From a checkpoint of a small multi-label image tagger.
Training: 4400 steps, batches of 64.
Rows from block 13 of a small multi-label image tagger, named by matrix and row number. Rows with one number belong to one channel. Each number is 128 + 32 x the weight over its row's rms, rounded and kept within 0 to 255. All counts start at 0. Numbers have three digits each.
Before each channel's rows are labels from the 100 images, of 14976, where the channel reaches its highest value: "strongest on" is what is common among them. Only what is clearly more common there than usual is listed. The data: regions of photos with short descriptions (Visual Genome).
# convs0: first 3x3 conv, stride 2 (model.blocks.13.convs.0.weight, 320x160x3x3, each kernel summed), inputs 0-159
# convs1: second 3x3 conv (model.blocks.13.convs.1.weight, 320x320x3x3, transposed, each kernel summed), outputs 0-159

strongest on: text has "man"
convs0.237:148120148149118090096128125173190084179142132255163135152117148120119105142115176125132124141104153120162069139121144087152136107149134140117087139101116130100153136163161117137135061133142132128118117127132110223110124069133113118135118255101155130163144230112113223120099106116146143144142127121110144128111120098120138121141188130137085078074141127191125100122128131090113123120129150216127108157132130142150174139137119123146130130126129122097120179170140138117126113089110142
convs1.237:138119121127139136112123135165180129166164075101110140126138124135200154115100090159097106121107114147133137098115124129175152133084107129098146150143116097139123137162140140120136078111166128151109119157039121120126148187134108080167113067142124022138129115198141111100105139112126133134125103114110184114124125152106137078155140145056118107121114173134136074106096140105129123147161062098132146134131159127150159197115124083093119043047135138160113148122142118088085152023089114

strongest on: text has "man"
convs0.147:139152118143146064216100132131119059127105129138183145140151135137131145112141182090127143119104216120176129149125112232122123152120121255130134114134136128090123122141117130139141128123139089113131166133164106171102101087151173123113119112134135132123195126140135204149081144134131134132197100134134113181185111132139160141139122129118110093255121128172141105115126115120125130129122120232168114164105084125053108148171127179115148128144125148128141138127121129140135102139098106
convs1.147:207142105089146092114124095108143137162174055119180159137134145124157162133079120139124101144125097137145125160173143137106122114102136114127181106094129129122077161141168097129088145078120106169154086149123126130114130107149132083151124164114171134056105091166138139126136149128098121104149182113139133116060136068099122171136126146112101128131128097132117101099180119065126101155114118176147122145104121148137093141097139169113125152232124123004094097169143127108117088070105125

strongest on: text has "man"
convs0.272:125125126145174123154096155151133136144132122122135123126112157144143118116116141164091037124129100156155126141113116149122109147178125102173141123132132121105159140114097122103156072074139065141098151140057167133136139247151120109111130173118091078160120133121139136154107098143132121147126149123127105173034121108107174116111147093043098083052126163113193127117112121160093150164119158169255158128109160148117070129166114147133146136126159092120109131191131114130129101087147120
convs1.272:114078199126121124123088150158121132111148169138109140149132107127121137144133135109136154109157162127119116226144102113130152121117108103153128110127126133151123159129116152145140124134143132143119131116127111185125172143105125129133120120120081124140123136116137152125117122091206118115108095141146070192129117157125082116118130124137119028103166126129155125139156153091120169109184124143134118123187135139143097107061124132133137202110108119124121125114100165129112099170159080

strongest on: text has "man"
convs0.104:141131123156114175137132175126087128115144126159130092124120164125130116255131117135107135113148135132162112107113111212122134138095139137156122125141164128150102131134126130130130161128133111155125064129178104132120121209132121103115066087131114099123140019173091108124138115145121121110177152120141119133020113092117082210139175121155146094153129133099132111120152122034241128123138107205155122139173109138168128149112068107123113104134117134126143089106098129155133143097153151
convs1.104:140136141141142111177237134044114141112137120178106134148080127150134075150129131133140115118111162134126189135127101150154147170143134115130130156145096112112129108129138140123135097141136112164130129112156095158134145130137152125138117148126123117095133141074166130128103112104173108078121123115212147106130132125146120116123255103114144152144168163128116082134120226122164072102130128118050157136136211144108171132104177109148105142135119090153125086146218115151144127114140155

strongest on: text has "bus"
convs0.298:134123137145127066255123124146117125119140120106124166128109156120123106116161101153127140128150135130134132124111126082120127126100117170181143154107139081137126120103142213129104103134118141086126135142121121138127135095134129142134129158124131136117140154124161142135117109134135125137117108122142116131159234164119098130119137134066128082123125129124101130125127131146136131121152130117121129255106100129186139125114128133150129115130122172120117096111002123126107140112125131
convs1.298:255124110124127154117122132090125124149137126123124255170125133129114133138130144135133118127131136139134136130113138119125121126113129134151131136107177119135128146123135121101106128123134125113121123116109127137124129125120189129130141121125139116128123190121124142139128129169116131171116112090138133105093123121255136109129124120195126179129137130124169118108149104146128097120130126135123144103104133115129143122132164104133145128126128156138060199127119080133126126107119158

strongest on: text has "man"
convs0.4:103117089117095085075128127128097109119148130113094219118102120125120153094141079123131139121120077141123126137125131255099142160128130132128131122096147123122098130120119137132114091189099165114133121137141082142123108109128125132144200137106112147138101255090121065129098141125107102149201133128118139105006138129125179113126108136145177134078130133134129139133133117160108129133165075195176145140142118088130116140099128161182135126134128128120123110116231134114135112157059123
convs1.4:114139118138107101124162156046164158135134112166115120114094144102095112138103112124128101135138108123108177115140115139199130048126121144093179127163200121143095082138160158131114137123168104134128150154109166086135134127150116122129143117177136107097091177109121103122128132127183074142141143114153118123126132142155130141126160087118101086121155213167152134156150127113122100165138096096172148118125125125122138111159114197151090108085139122180141108126034057089039116124248144

strongest on: text has "man"
convs0.207:114143181142201141149117158130141189096138133102140169125126101118111113160123138130119184117144143137194133116140125175110137146130132124136135130126098141116133121140118141129119063134126157131114127135130069147127137153134126135131111170147102122123160066148130186132120133129144079127198109122108160128131125127157140146114132105100060121255123190087126122151121139210209126132126110170150130128139151143050120104133125145148217121141131134138157102128193133124144111157121045
convs1.207:147126129119103145131125138140067152093112139120075151111141104124170162111129150144116054109084131130152121148136045104156071192126251136124132151132136091123188125126117172098093119124109121189146112158124121165145083209153122063121174133132135160121144133137159120129125153116138117123132168046109112136142096093116138113118151124061140093124125145137090075101180127126113127118133115119141124104020086141179132133071098131142121072128115142116105119164128112121124063125139097

strongest on: text has "sign"
convs0.251:160123132126103128157121122156113118118149131162150147124125121117169115118128138129126138099144132125120132103126128117248125131118127152120129170128149121181154121126103135136101255096132125137136133128106120119123123255127098129047113117124139085128131111102128143124131120133114070131135094133132100118151117105118118125115091167112153127150142120121129132106113121094114109127155123128140117114141142127255118145151127146120105122111123082125119122153144124124127125106137126
convs1.251:097255140095123119146140128164119144134122130128130139154148115122131141132141162117122136110124129141030113127127169154125130139120134125089126129109114133145136120128166138144087128161097135118125137130128111106123138122112166128130117126140139141122119184112132120112128143165123076173125126129117138125138136115136132149137125127100133093139123122122158118126118119122100246130134128114119157119125139101125116104129132114127111131124091133124108125118147166130139159131134139

strongest on: text has "sky"
convs0.213:111118153124158115062147118128119142121138130173120104122147116131108125120131136103127124117183182138094178131125128115255128136107123160114131138137108111169122129147139114122110128149078102146084130127130094168123125151130081093146106139127090102114125131110131133125146106109142111148141126146119108119068139115080132121125125094072136174142128120145142127130133138160138126131086067095130130128158164135139129135255128141088120127119128122125115145107090116118141129167182144
convs1.213:124255250136127128133131129103091116116139160122118080135122145132123117120116130137120129130140144109115126100135139209140136149133127120222105138151118123130135128124125109130115138113086131129124117127119142114121140143122142044010122115119116124122121068112131109122126125140167124136115111116130120117135110139119094130168118119138153100129118117148114111118135117113133102126128129125161189124131127113109120146127117138112098125114124097126095120122131106110136149100123078

strongest on: text has "man"
convs0.127:132118121134124043098110099126107069127144137138158144125130095110120060077119211131129070108098180135123115153109126172054114137143127128148124128138123106138128139117120126121116126129125087131129117124156094129119144122127130122119124152130122126116163179108098060162129150130119082121255136125126119129156121113145149155133124099120169149119131145133165114128132123160124126130133122233255112105134151123069077148105117136255126130127134080132091122133083118125097102110168111
convs1.127:120123215085128154113137071173133110111140114243134124162141124134131168167129085109125107127140130140114114114114110179151151120158161125095170142129051085129124144146110141129180174130167142182124119145135131129137110122185074141123132089105123128154106140129145153144136130138216098136112094153150135166164144103176110114124077136153127117138171161126167233172180204109106125147105069175137191122054061214236131161126118144161129160127119093146168132107149109126123139163126084