A small multi-label image tagger, trained from scratch: arch resnet, 203450 training examples.
Rows from block 13 of a small multi-label image tagger, named by matrix and row number. Rows with one number belong to one channel. Each number is 200 + 40 x the weight over its row's rms, rounded and kept within 0 to 999. All counts start at 0.
After each channel's rows are labels from the 100 images, of 14976, where the channel reaches its highest value: "responds to" is what is common among them; "place" is the part of the image that holds the peak. Only what is clearly more common there than usual is listed. The data: regions of photos with short descriptions (Visual Genome). In brackets: how many of the 100.
# convs0: first 3x3 conv, stride 2 (model.blocks.13.convs.0.weight, 320x160x3x3, each kernel summed), inputs 0-159
# convs1: second 3x3 conv (model.blocks.13.convs.1.weight, 320x320x3x3, transposed, each kernel summed), outputs 0-159

convs0.195,204,216,263,238,171,144,333,197,213,188,245,170,207,229,197,218,250,266,202,185,175,195,207,227,253,209,210,238,213,211,199,201,238,198,182,222,130,188,201,348,229,197,155,198,204,242,201,206,252,196,182,220,181,197,217,278,192,203,184,207,250,206,204,182,219,203,186,197,142,185,229,195,223,194,183,222,212,192,189,227,186,168,205,191,289,85,175,234,220,222,189,199,196,217,201,101,258,172,199,193,104,206,162,185,205,201,289,219,204,201,220,276,199,129,335,198,189,180,203,161,206,202,204,207,317,200,198,193,254,248,204,186,213,202,190,222,51,159,197,182,197,208,175,237,188,210,187,155,187,212,199,203,205,210,190,187,147,164,308,188
convs1.195,200,204,189,169,105,213,171,188,167,189,188,189,310,193,208,202,237,239,209,218,217,218,210,183,186,173,157,274,166,226,163,208,119,284,302,194,245,207,212,186,231,189,370,160,202,195,194,202,202,190,192,248,213,90,185,64,132,233,179,151,277,139,208,275,195,244,197,261,281,192,218,164,200,212,235,193,239,240,179,214,201,193,197,231,192,163,190,196,183,187,255,203,210,222,191,180,221,207,179,213,199,167,160,173,142,194,152,184,151,221,202,191,201,184,199,231,161,190,206,171,204,288,214,167,142,174,194,201,215,298,181,174,238,215,170,216,93,196,177,178,223,170,188,182,181,204,207,153,181,215,163,226,212,178,199,151,135,174,206,222
responds to: text has "man" (32)
place: top centre (36); centre (27)

convs0.279,193,121,187,251,201,186,333,225,194,171,266,199,212,220,200,210,258,284,185,243,281,200,187,128,214,286,208,193,176,175,183,166,202,191,229,216,222,173,224,334,229,175,213,198,199,175,223,215,180,202,219,182,233,201,196,203,232,197,173,185,215,213,187,219,204,194,210,204,155,266,197,209,202,12,206,188,228,175,84,154,197,234,196,163,190,224,159,209,59,190,184,240,175,214,215,189,229,214,201,201,154,192,177,198,285,260,194,207,207,184,218,158,164,85,205,229,172,215,161,187,193,193,211,213,296,197,206,199,175,130,220,174,211,179,257,191,252,216,212,193,210,237,231,273,193,200,195,218,206,209,161,194,164,219,205,187,188,237,212,217
convs1.279,201,132,217,197,213,242,169,196,222,106,179,194,204,228,166,252,197,275,260,184,173,235,184,129,145,197,265,151,199,218,213,173,202,149,186,217,150,249,217,254,208,179,219,226,256,234,188,161,217,231,221,180,252,183,232,109,265,208,123,190,213,177,179,180,215,261,205,226,207,217,202,203,249,197,267,191,222,196,213,240,174,208,166,276,199,206,166,155,196,210,213,187,201,237,194,198,192,221,66,176,182,216,254,177,186,219,170,217,210,223,206,188,194,192,96,239,176,218,177,192,224,226,217,191,189,158,248,193,190,193,183,216,171,210,256,192,300,223,200,209,265,171,208,209,155,191,141,155,100,177,196,257,184,168,210,166,188,201,199,235
responds to: text has "man" (31)
place: centre (30); top centre (27)

convs0.165,153,216,226,206,126,204,276,203,193,198,144,158,192,142,229,182,308,199,208,213,166,197,234,169,159,163,174,213,189,228,182,179,207,184,183,228,98,170,196,252,62,190,218,141,199,200,149,202,211,159,150,210,266,178,204,173,176,216,141,201,215,207,248,140,248,217,245,192,232,117,358,154,182,125,215,189,191,234,199,173,202,211,210,194,250,183,238,132,254,209,131,256,207,162,115,240,237,212,149,189,141,178,209,206,149,220,170,179,238,187,209,192,231,143,280,208,206,178,205,191,209,158,191,184,196,198,195,270,192,257,194,189,152,188,201,194,156,168,183,226,140,144,277,250,188,207,172,186,193,164,261,179,134,192,199,205,206,151,207,211
convs1.165,162,201,230,138,258,175,207,195,193,211,331,267,219,166,233,237,204,213,189,150,323,184,255,200,178,205,218,284,229,233,154,195,174,203,209,209,279,300,231,208,252,203,189,208,229,150,183,251,153,218,207,179,247,265,198,199,143,185,232,242,176,221,249,184,209,196,322,274,203,142,184,211,229,223,177,194,179,203,172,213,301,260,212,186,205,236,212,130,195,211,241,209,215,188,190,167,206,191,191,210,191,155,213,194,152,221,201,197,193,199,187,221,204,136,206,259,209,187,222,256,376,221,212,251,212,128,193,226,196,221,213,200,205,183,113,201,182,113,214,187,224,185,223,167,155,190,245,188,220,249,184,177,196,216,162,146,177,193,220,197
responds to: text has "man" (25)
place: top centre (28)

convs0.57,197,144,244,232,223,167,186,238,200,220,151,138,215,143,198,120,343,206,198,201,192,181,213,199,182,239,180,189,206,66,186,180,44,187,202,240,213,224,197,163,212,198,208,120,196,274,194,219,226,214,206,187,202,97,205,206,187,202,186,199,171,211,206,170,199,195,214,200,224,221,225,190,195,179,202,213,220,197,240,212,228,197,199,185,178,154,283,205,236,209,217,166,193,386,181,175,190,225,179,195,199,159,293,241,189,214,205,201,201,196,158,203,188,151,213,217,187,147,202,201,184,209,180,244,188,194,204,236,100,192,154,203,192,231,210,188,125,203,163,210,159,278,200,194,216,190,190,243,169,176,185,176,69,215,193,198,159,226,164,205
convs1.57,202,165,240,173,253,214,207,180,208,244,207,205,218,211,218,205,203,220,197,187,158,160,176,217,196,202,269,189,259,137,200,203,135,187,151,185,210,195,198,189,187,195,194,162,126,150,223,199,198,178,288,221,177,199,233,207,187,164,214,185,203,256,211,217,217,283,181,204,143,195,187,175,197,293,216,278,129,156,200,209,209,219,255,209,279,200,197,306,236,205,288,213,200,214,201,200,182,201,276,175,170,188,103,207,198,244,197,229,198,170,240,183,211,239,246,212,131,171,190,242,207,184,240,360,202,192,259,194,124,237,215,221,173,222,226,218,148,250,257,168,206,241,190,239,234,171,284,184,284,233,211,209,161,211,260,168,212,201,254,220
responds to: text has "zebra" (31)
place: middle right (28); centre (26)

convs0.158,229,188,214,170,230,145,200,211,200,201,201,235,179,190,195,202,193,190,199,190,224,200,201,150,196,273,200,199,206,186,199,197,181,199,200,190,196,200,204,211,186,201,198,208,200,223,198,196,193,208,200,639,265,201,223,213,190,147,196,195,207,188,196,132,207,187,201,200,188,198,199,199,196,201,200,191,200,197,167,200,199,186,200,199,212,173,190,199,188,197,178,187,195,197,202,177,199,219,199,206,202,174,163,202,198,199,202,193,331,194,194,195,200,221,194,197,194,216,199,202,192,186,199,210,192,201,201,195,188,172,232,200,193,205,198,201,195,196,192,189,198,189,200,184,215,198,199,208,231,173,197,197,248,201,199,200,195,181,200,200
convs1.158,198,188,194,226,202,204,254,203,226,209,202,205,212,195,181,181,206,463,217,204,203,204,196,229,206,310,201,211,213,200,201,199,181,200,166,200,200,204,193,215,201,192,193,199,200,203,211,198,197,340,210,190,190,210,195,202,157,197,194,196,199,163,205,201,202,199,208,197,187,192,192,218,193,215,185,201,197,189,264,201,191,188,210,204,197,267,200,196,204,200,194,200,185,200,160,179,196,192,200,235,201,198,238,196,178,180,212,195,196,205,203,178,193,182,227,205,199,205,206,191,203,196,198,203,192,199,223,185,197,225,200,235,381,182,200,205,199,281,201,201,198,264,196,192,200,237,198,185,192,185,293,203,206,393,202,188,195,144,208,205
responds to: text has "train" (40); text has "bus" (25)
place: bottom left (41)

convs0.55,213,196,207,214,158,217,220,202,201,187,291,241,170,191,212,216,317,186,183,196,202,202,201,215,202,219,191,263,238,120,167,205,170,197,192,218,187,201,201,169,343,197,220,182,199,419,213,199,195,187,204,183,162,240,207,200,175,218,222,196,192,180,188,186,203,186,153,202,124,189,186,198,205,420,202,201,201,191,222,155,221,200,215,196,191,189,200,203,209,216,203,196,205,199,187,146,189,183,199,204,195,204,391,195,177,189,190,198,198,199,198,257,209,196,85,188,196,140,199,197,209,196,184,187,175,202,200,194,189,197,188,212,202,216,153,200,247,198,221,150,206,169,199,196,188,201,196,159,196,191,185,182,168,199,206,199,196,187,175,186
convs1.55,199,135,187,117,244,266,198,204,151,202,106,208,204,177,280,190,200,207,201,222,138,204,188,169,239,177,189,202,266,227,275,200,159,213,199,216,247,208,189,143,198,189,183,196,199,177,384,199,216,209,216,191,225,167,212,185,220,153,132,137,222,154,147,194,151,189,225,202,447,187,223,198,228,193,215,317,187,175,181,203,197,313,286,225,177,191,216,184,269,188,198,222,163,200,186,295,168,201,207,207,194,176,204,209,191,291,204,170,175,210,200,237,198,227,215,198,185,198,185,177,206,209,237,179,196,175,212,181,163,227,207,184,224,216,191,226,205,225,214,210,211,201,177,221,198,214,226,227,181,383,225,181,196,187,171,190,204,222,191,198
responds to: text has "sign" (27)
place: middle left (29)

convs0.141,204,170,174,189,188,118,183,197,204,197,204,177,264,190,196,180,203,199,202,192,187,186,193,200,185,243,193,192,210,359,197,203,179,209,251,202,183,195,206,181,115,199,191,196,196,226,185,197,193,196,174,271,201,211,201,261,166,207,193,202,204,251,191,538,198,204,201,200,208,185,202,203,208,189,201,288,202,204,178,216,195,198,210,191,199,213,199,188,211,163,133,192,208,185,240,239,199,213,211,199,211,209,197,179,198,182,166,200,177,199,170,174,198,187,158,210,208,191,196,219,206,193,204,179,214,204,187,208,232,202,249,192,268,202,193,190,198,226,184,137,198,192,192,201,164,196,199,193,363,184,175,196,249,190,213,199,231,196,178,214
convs1.141,200,199,192,191,196,219,206,196,214,191,239,204,213,182,191,199,199,199,205,202,195,202,182,194,200,427,205,217,195,184,208,237,246,200,249,198,198,211,159,214,207,204,194,212,196,184,155,205,195,243,195,196,202,185,196,196,338,195,237,187,213,195,204,197,195,195,230,202,198,198,198,195,201,190,196,200,159,176,467,203,198,241,209,196,201,213,177,188,203,190,186,205,203,198,172,197,261,203,199,201,192,214,247,201,194,211,192,185,230,197,181,195,163,203,216,199,204,208,184,199,196,199,203,194,201,203,206,133,209,194,205,202,466,193,196,206,201,194,202,516,202,195,202,175,198,195,217,206,185,257,217,199,197,273,200,197,176,189,176,204
responds to: text has "train" (33)
place: bottom centre (36); bottom right (36)

convs0.133,234,191,204,205,152,211,189,208,188,215,269,195,179,197,202,212,213,241,199,173,193,203,207,197,189,219,220,302,206,154,181,163,223,204,213,118,196,182,199,124,259,220,209,173,188,191,220,202,190,117,220,166,169,198,206,217,200,166,219,222,297,131,225,212,186,195,191,192,187,219,195,207,202,425,203,208,213,201,152,210,221,192,218,218,200,184,191,185,196,178,197,226,174,159,195,153,222,181,160,207,185,196,255,179,242,182,194,194,190,197,315,247,195,100,184,201,185,218,212,202,123,190,135,222,190,197,197,175,182,211,186,212,227,156,197,195,407,194,257,207,192,161,244,206,185,201,195,89,184,217,211,211,125,185,201,186,200,156,193,206
convs1.133,166,204,189,176,188,216,167,165,193,237,227,178,208,195,196,202,189,164,218,190,193,212,191,250,245,194,198,190,208,200,206,183,65,215,194,203,210,204,173,157,199,198,198,190,204,133,104,214,195,200,176,205,201,198,197,199,207,216,327,183,208,214,228,213,170,202,219,208,552,210,210,201,192,201,198,362,212,232,219,226,187,209,188,203,206,264,181,193,192,191,204,195,200,197,156,226,216,201,200,201,168,204,230,237,204,294,197,211,210,201,210,166,188,235,185,198,176,189,210,139,182,204,205,170,203,249,191,205,198,172,205,181,199,198,198,193,201,209,207,203,200,108,237,182,208,207,188,182,173,161,190,197,221,181,205,200,184,198,180,177
responds to: text has "sign" (29)
place: middle right (35)

convs0.285,194,222,200,182,167,236,246,192,195,197,194,150,190,204,191,267,233,253,199,193,151,151,196,201,200,192,195,211,201,196,197,185,289,195,208,202,194,202,200,248,177,203,264,204,196,180,178,200,200,164,207,193,197,187,194,216,183,199,216,178,183,185,197,233,196,203,201,199,256,201,189,200,226,188,197,186,199,202,177,210,200,194,195,192,216,170,191,203,200,184,197,200,206,203,200,204,195,208,186,197,186,209,187,196,190,243,213,194,195,197,197,182,248,97,160,204,223,200,206,203,175,202,209,207,242,202,203,188,143,618,210,194,209,198,161,232,174,213,206,179,213,194,191,204,195,202,196,199,203,190,221,198,197,209,203,195,211,152,179,193
convs1.285,196,192,208,136,191,192,236,213,193,198,199,209,195,205,204,205,202,195,218,201,214,215,208,197,282,198,196,159,202,194,302,189,201,184,203,206,267,201,171,255,359,169,92,190,491,197,176,223,196,196,173,149,201,191,197,202,190,215,177,169,226,195,200,203,186,225,249,206,206,206,208,201,205,185,178,196,171,202,191,192,214,218,203,188,197,213,209,204,210,239,110,195,251,247,195,200,205,204,150,185,220,210,241,235,173,201,217,192,204,224,223,197,199,186,226,517,197,221,198,177,198,301,225,208,232,201,194,197,182,196,195,229,200,206,284,190,208,182,191,204,205,195,188,211,192,234,209,199,206,203,204,202,206,195,195,180,196,97,343,199
responds to: text has "man" (44)
place: top centre (36)

convs0.294,299,200,164,221,218,179,167,208,211,190,198,196,200,205,184,149,213,191,201,203,201,192,198,199,192,208,195,211,201,171,200,199,152,201,186,212,197,196,201,314,162,198,205,200,199,177,192,179,198,165,198,193,260,199,201,185,194,201,201,202,206,190,204,188,205,199,197,206,191,201,191,201,208,209,201,200,200,204,183,202,198,203,204,200,197,188,214,201,197,203,186,201,229,203,205,189,202,206,201,203,187,230,195,196,198,201,185,194,196,192,191,221,210,208,195,200,187,189,199,202,194,200,191,193,202,198,200,181,199,154,110,191,201,187,250,201,180,190,191,184,200,206,203,198,209,192,199,190,201,217,199,204,186,196,198,202,195,609,362,226
convs1.294,192,202,163,236,203,220,190,201,193,411,197,161,168,204,167,270,196,174,194,178,162,205,171,171,116,183,235,153,216,192,226,181,195,235,256,164,205,168,175,234,142,203,223,189,184,200,206,175,202,283,205,197,199,179,231,197,203,176,105,370,202,204,181,203,213,236,189,187,169,177,210,231,280,234,336,161,197,138,206,193,181,204,205,157,190,190,194,208,194,198,407,204,205,282,231,193,197,204,218,212,233,210,186,242,248,244,175,217,204,167,228,212,207,181,182,151,240,205,207,202,228,218,189,226,189,194,191,290,204,240,251,120,186,197,127,237,158,214,202,187,212,216,187,225,268,182,162,280,195,190,200,203,181,227,184,187,220,218,177,209
responds to: text has "horse" (34); text has "brown" (26)
place: centre (27)

convs0.167,223,242,166,253,207,195,208,291,172,185,210,168,182,231,184,200,171,200,213,188,207,174,218,153,186,213,213,202,199,197,206,134,205,183,243,210,193,147,199,138,197,211,187,214,179,172,183,218,178,185,264,223,209,193,170,171,195,177,182,196,206,160,185,236,207,163,217,215,219,191,225,202,145,200,202,187,202,254,184,313,184,187,203,153,148,44,180,159,168,215,199,139,197,175,212,222,183,206,174,209,186,158,195,290,167,159,327,174,202,207,135,181,175,112,269,177,170,228,200,199,211,198,202,262,47,198,183,178,196,226,278,216,200,168,219,204,154,161,179,398,247,229,220,203,146,210,196,208,199,172,205,246,163,227,192,193,200,146,200,184
convs1.167,180,188,209,201,166,195,201,224,206,204,166,183,273,201,228,210,220,194,213,221,229,228,221,218,198,190,204,254,196,144,242,224,220,184,209,223,225,220,228,209,188,168,194,201,173,167,205,204,0,181,188,182,172,214,226,187,220,183,193,184,184,178,219,225,195,204,182,209,180,120,159,159,129,234,150,176,146,303,212,210,237,149,197,108,211,146,173,274,181,177,210,229,178,343,188,182,230,189,187,180,176,202,180,148,216,256,204,153,152,315,175,200,222,200,202,193,211,197,202,108,177,193,215,195,251,196,187,223,150,230,204,183,211,204,199,228,196,204,223,192,187,175,213,179,193,231,184,206,195,202,139,206,163,256,192,211,197,231,215,247
responds to: text has "man" (27)
place: top centre (30)

convs0.289,238,207,197,191,174,299,252,203,203,201,231,179,161,207,211,207,184,193,198,218,202,207,205,199,181,191,160,161,204,162,203,231,199,184,206,220,194,198,201,171,332,181,182,191,212,228,205,200,182,206,221,207,212,213,199,207,232,243,207,171,328,215,193,183,204,211,192,199,202,167,173,182,201,212,202,206,189,204,173,172,217,201,232,199,184,145,207,208,187,197,210,194,211,171,190,213,176,195,170,201,125,197,267,216,186,171,174,180,199,183,227,203,190,223,242,200,205,219,198,202,186,205,171,159,206,199,219,294,197,191,209,193,237,207,171,202,548,195,299,194,190,243,205,192,186,212,190,208,197,192,256,212,105,195,202,198,202,202,195,215
convs1.289,336,244,158,146,197,236,195,210,186,192,234,182,229,195,145,204,209,253,189,203,170,196,192,195,199,240,205,197,156,188,205,191,116,196,101,178,185,183,188,198,191,217,200,208,221,216,240,207,191,202,203,179,134,190,177,189,191,252,219,177,181,250,180,196,207,228,213,227,238,162,198,183,201,226,156,296,188,206,171,174,205,199,234,185,151,436,174,203,197,223,195,202,233,197,146,274,141,229,216,219,210,154,304,168,162,184,196,198,235,188,237,224,182,229,217,203,205,195,319,250,208,201,195,253,159,186,185,189,185,165,240,227,194,201,185,183,205,205,174,205,223,176,148,167,199,199,125,259,152,157,236,185,163,319,181,228,213,194,144,202
responds to: text has "sign" (34)
place: centre (27)

convs0.281,216,212,181,190,290,153,146,197,205,200,175,137,397,150,192,281,184,168,202,202,226,212,183,206,191,286,188,171,207,345,199,198,150,195,216,170,204,200,188,184,215,204,198,197,197,139,214,198,199,191,208,260,209,198,197,249,147,214,204,192,199,179,411,271,171,201,187,200,178,214,192,201,213,195,202,254,241,213,113,195,200,162,205,194,226,201,182,270,166,202,167,217,189,219,246,191,197,199,196,197,277,203,136,201,198,190,223,196,204,189,170,202,183,212,289,202,205,68,199,187,196,196,202,149,183,209,197,208,197,176,174,195,200,173,213,199,155,226,173,204,194,194,199,197,198,198,192,235,289,234,179,159,247,196,208,203,231,187,208,198
convs1.281,227,192,177,177,216,215,211,206,221,194,199,198,325,225,156,193,186,220,207,197,182,194,178,181,192,389,168,198,263,176,195,193,200,173,174,202,211,230,189,205,195,213,206,199,202,237,180,194,201,191,197,176,204,194,201,171,286,175,213,167,206,166,209,199,181,215,200,213,198,182,198,192,211,214,188,207,200,193,351,201,181,246,206,198,186,201,195,194,181,193,203,199,190,197,197,197,203,189,195,222,191,172,182,215,187,209,218,188,200,172,159,206,191,214,191,206,207,207,195,206,201,284,193,215,195,192,210,156,209,207,201,209,464,224,186,198,199,159,181,232,207,201,172,227,148,168,271,216,183,300,366,190,200,498,228,192,198,164,194,195
responds to: text has "train" (47)
place: bottom right (36)

convs0.11,217,189,212,178,182,100,217,208,165,150,265,189,172,204,191,216,231,182,207,189,214,196,167,208,237,193,285,282,208,167,208,266,128,207,159,198,156,226,207,208,244,300,195,179,185,192,207,178,168,177,255,150,199,216,206,205,196,176,212,179,222,245,192,121,154,213,194,228,131,271,225,200,191,311,189,208,206,194,252,200,204,197,189,167,202,160,158,196,320,189,212,222,236,167,177,166,182,220,270,204,177,222,338,241,213,197,217,200,207,198,161,383,209,130,147,203,191,213,189,169,258,235,196,127,216,195,228,182,197,124,168,213,171,245,171,197,167,185,156,180,222,164,219,191,198,226,219,112,185,181,208,163,140,197,217,201,163,213,243,187
convs1.11,214,207,221,204,193,211,201,205,218,170,197,194,204,193,186,163,205,146,211,205,204,204,220,201,250,187,201,183,205,116,193,197,192,148,191,212,174,252,176,201,195,243,209,218,184,150,212,199,189,187,226,211,230,242,145,269,195,295,118,193,223,406,125,228,203,213,207,211,217,304,174,210,202,235,188,158,186,222,206,180,181,160,200,212,192,223,180,210,233,193,216,156,213,185,199,187,222,173,220,230,196,192,199,214,190,158,199,210,194,236,193,234,211,187,184,247,211,205,236,200,192,58,197,172,207,217,220,227,197,256,195,235,170,210,209,227,193,215,150,203,190,149,182,191,106,202,206,200,197,299,147,199,256,293,179,211,265,213,210,199
responds to: text has "sign" (37)
place: centre (35)

convs0.45,182,177,170,211,191,176,323,198,194,187,134,204,209,196,212,290,213,201,208,186,124,203,246,260,280,209,201,185,186,205,183,192,277,206,186,227,207,209,209,141,233,175,121,183,202,229,175,204,209,206,173,163,214,242,252,242,178,220,203,252,193,182,183,212,201,210,195,199,220,93,200,218,250,261,201,157,162,199,273,294,196,210,222,207,220,342,189,195,182,215,148,153,212,207,180,169,203,203,215,211,211,263,17,199,223,140,249,140,193,142,213,143,273,191,167,186,183,281,205,214,187,222,186,210,206,205,212,221,212,263,177,209,212,220,107,196,166,241,201,180,259,205,170,125,169,236,198,172,156,218,215,223,203,203,189,206,151,230,233,206
convs1.45,182,202,210,194,179,174,209,173,198,176,227,233,246,265,213,214,199,193,258,248,193,209,172,198,183,215,196,192,198,268,200,203,240,181,239,174,338,209,228,163,156,198,218,133,99,214,175,177,264,245,232,191,200,190,220,155,210,197,182,217,219,182,194,140,115,164,211,191,175,280,175,181,127,204,157,199,141,203,198,201,239,147,196,252,225,224,298,179,209,192,170,243,267,182,197,201,211,237,112,177,304,179,226,171,191,190,215,250,276,216,269,195,161,215,197,209,192,185,238,229,210,195,222,229,232,182,213,204,229,279,224,197,245,156,198,218,144,208,193,178,186,194,186,206,200,194,169,179,181,184,232,210,176,192,205,197,208,180,258,193
responds to: text has "man" (27)
place: top centre (25)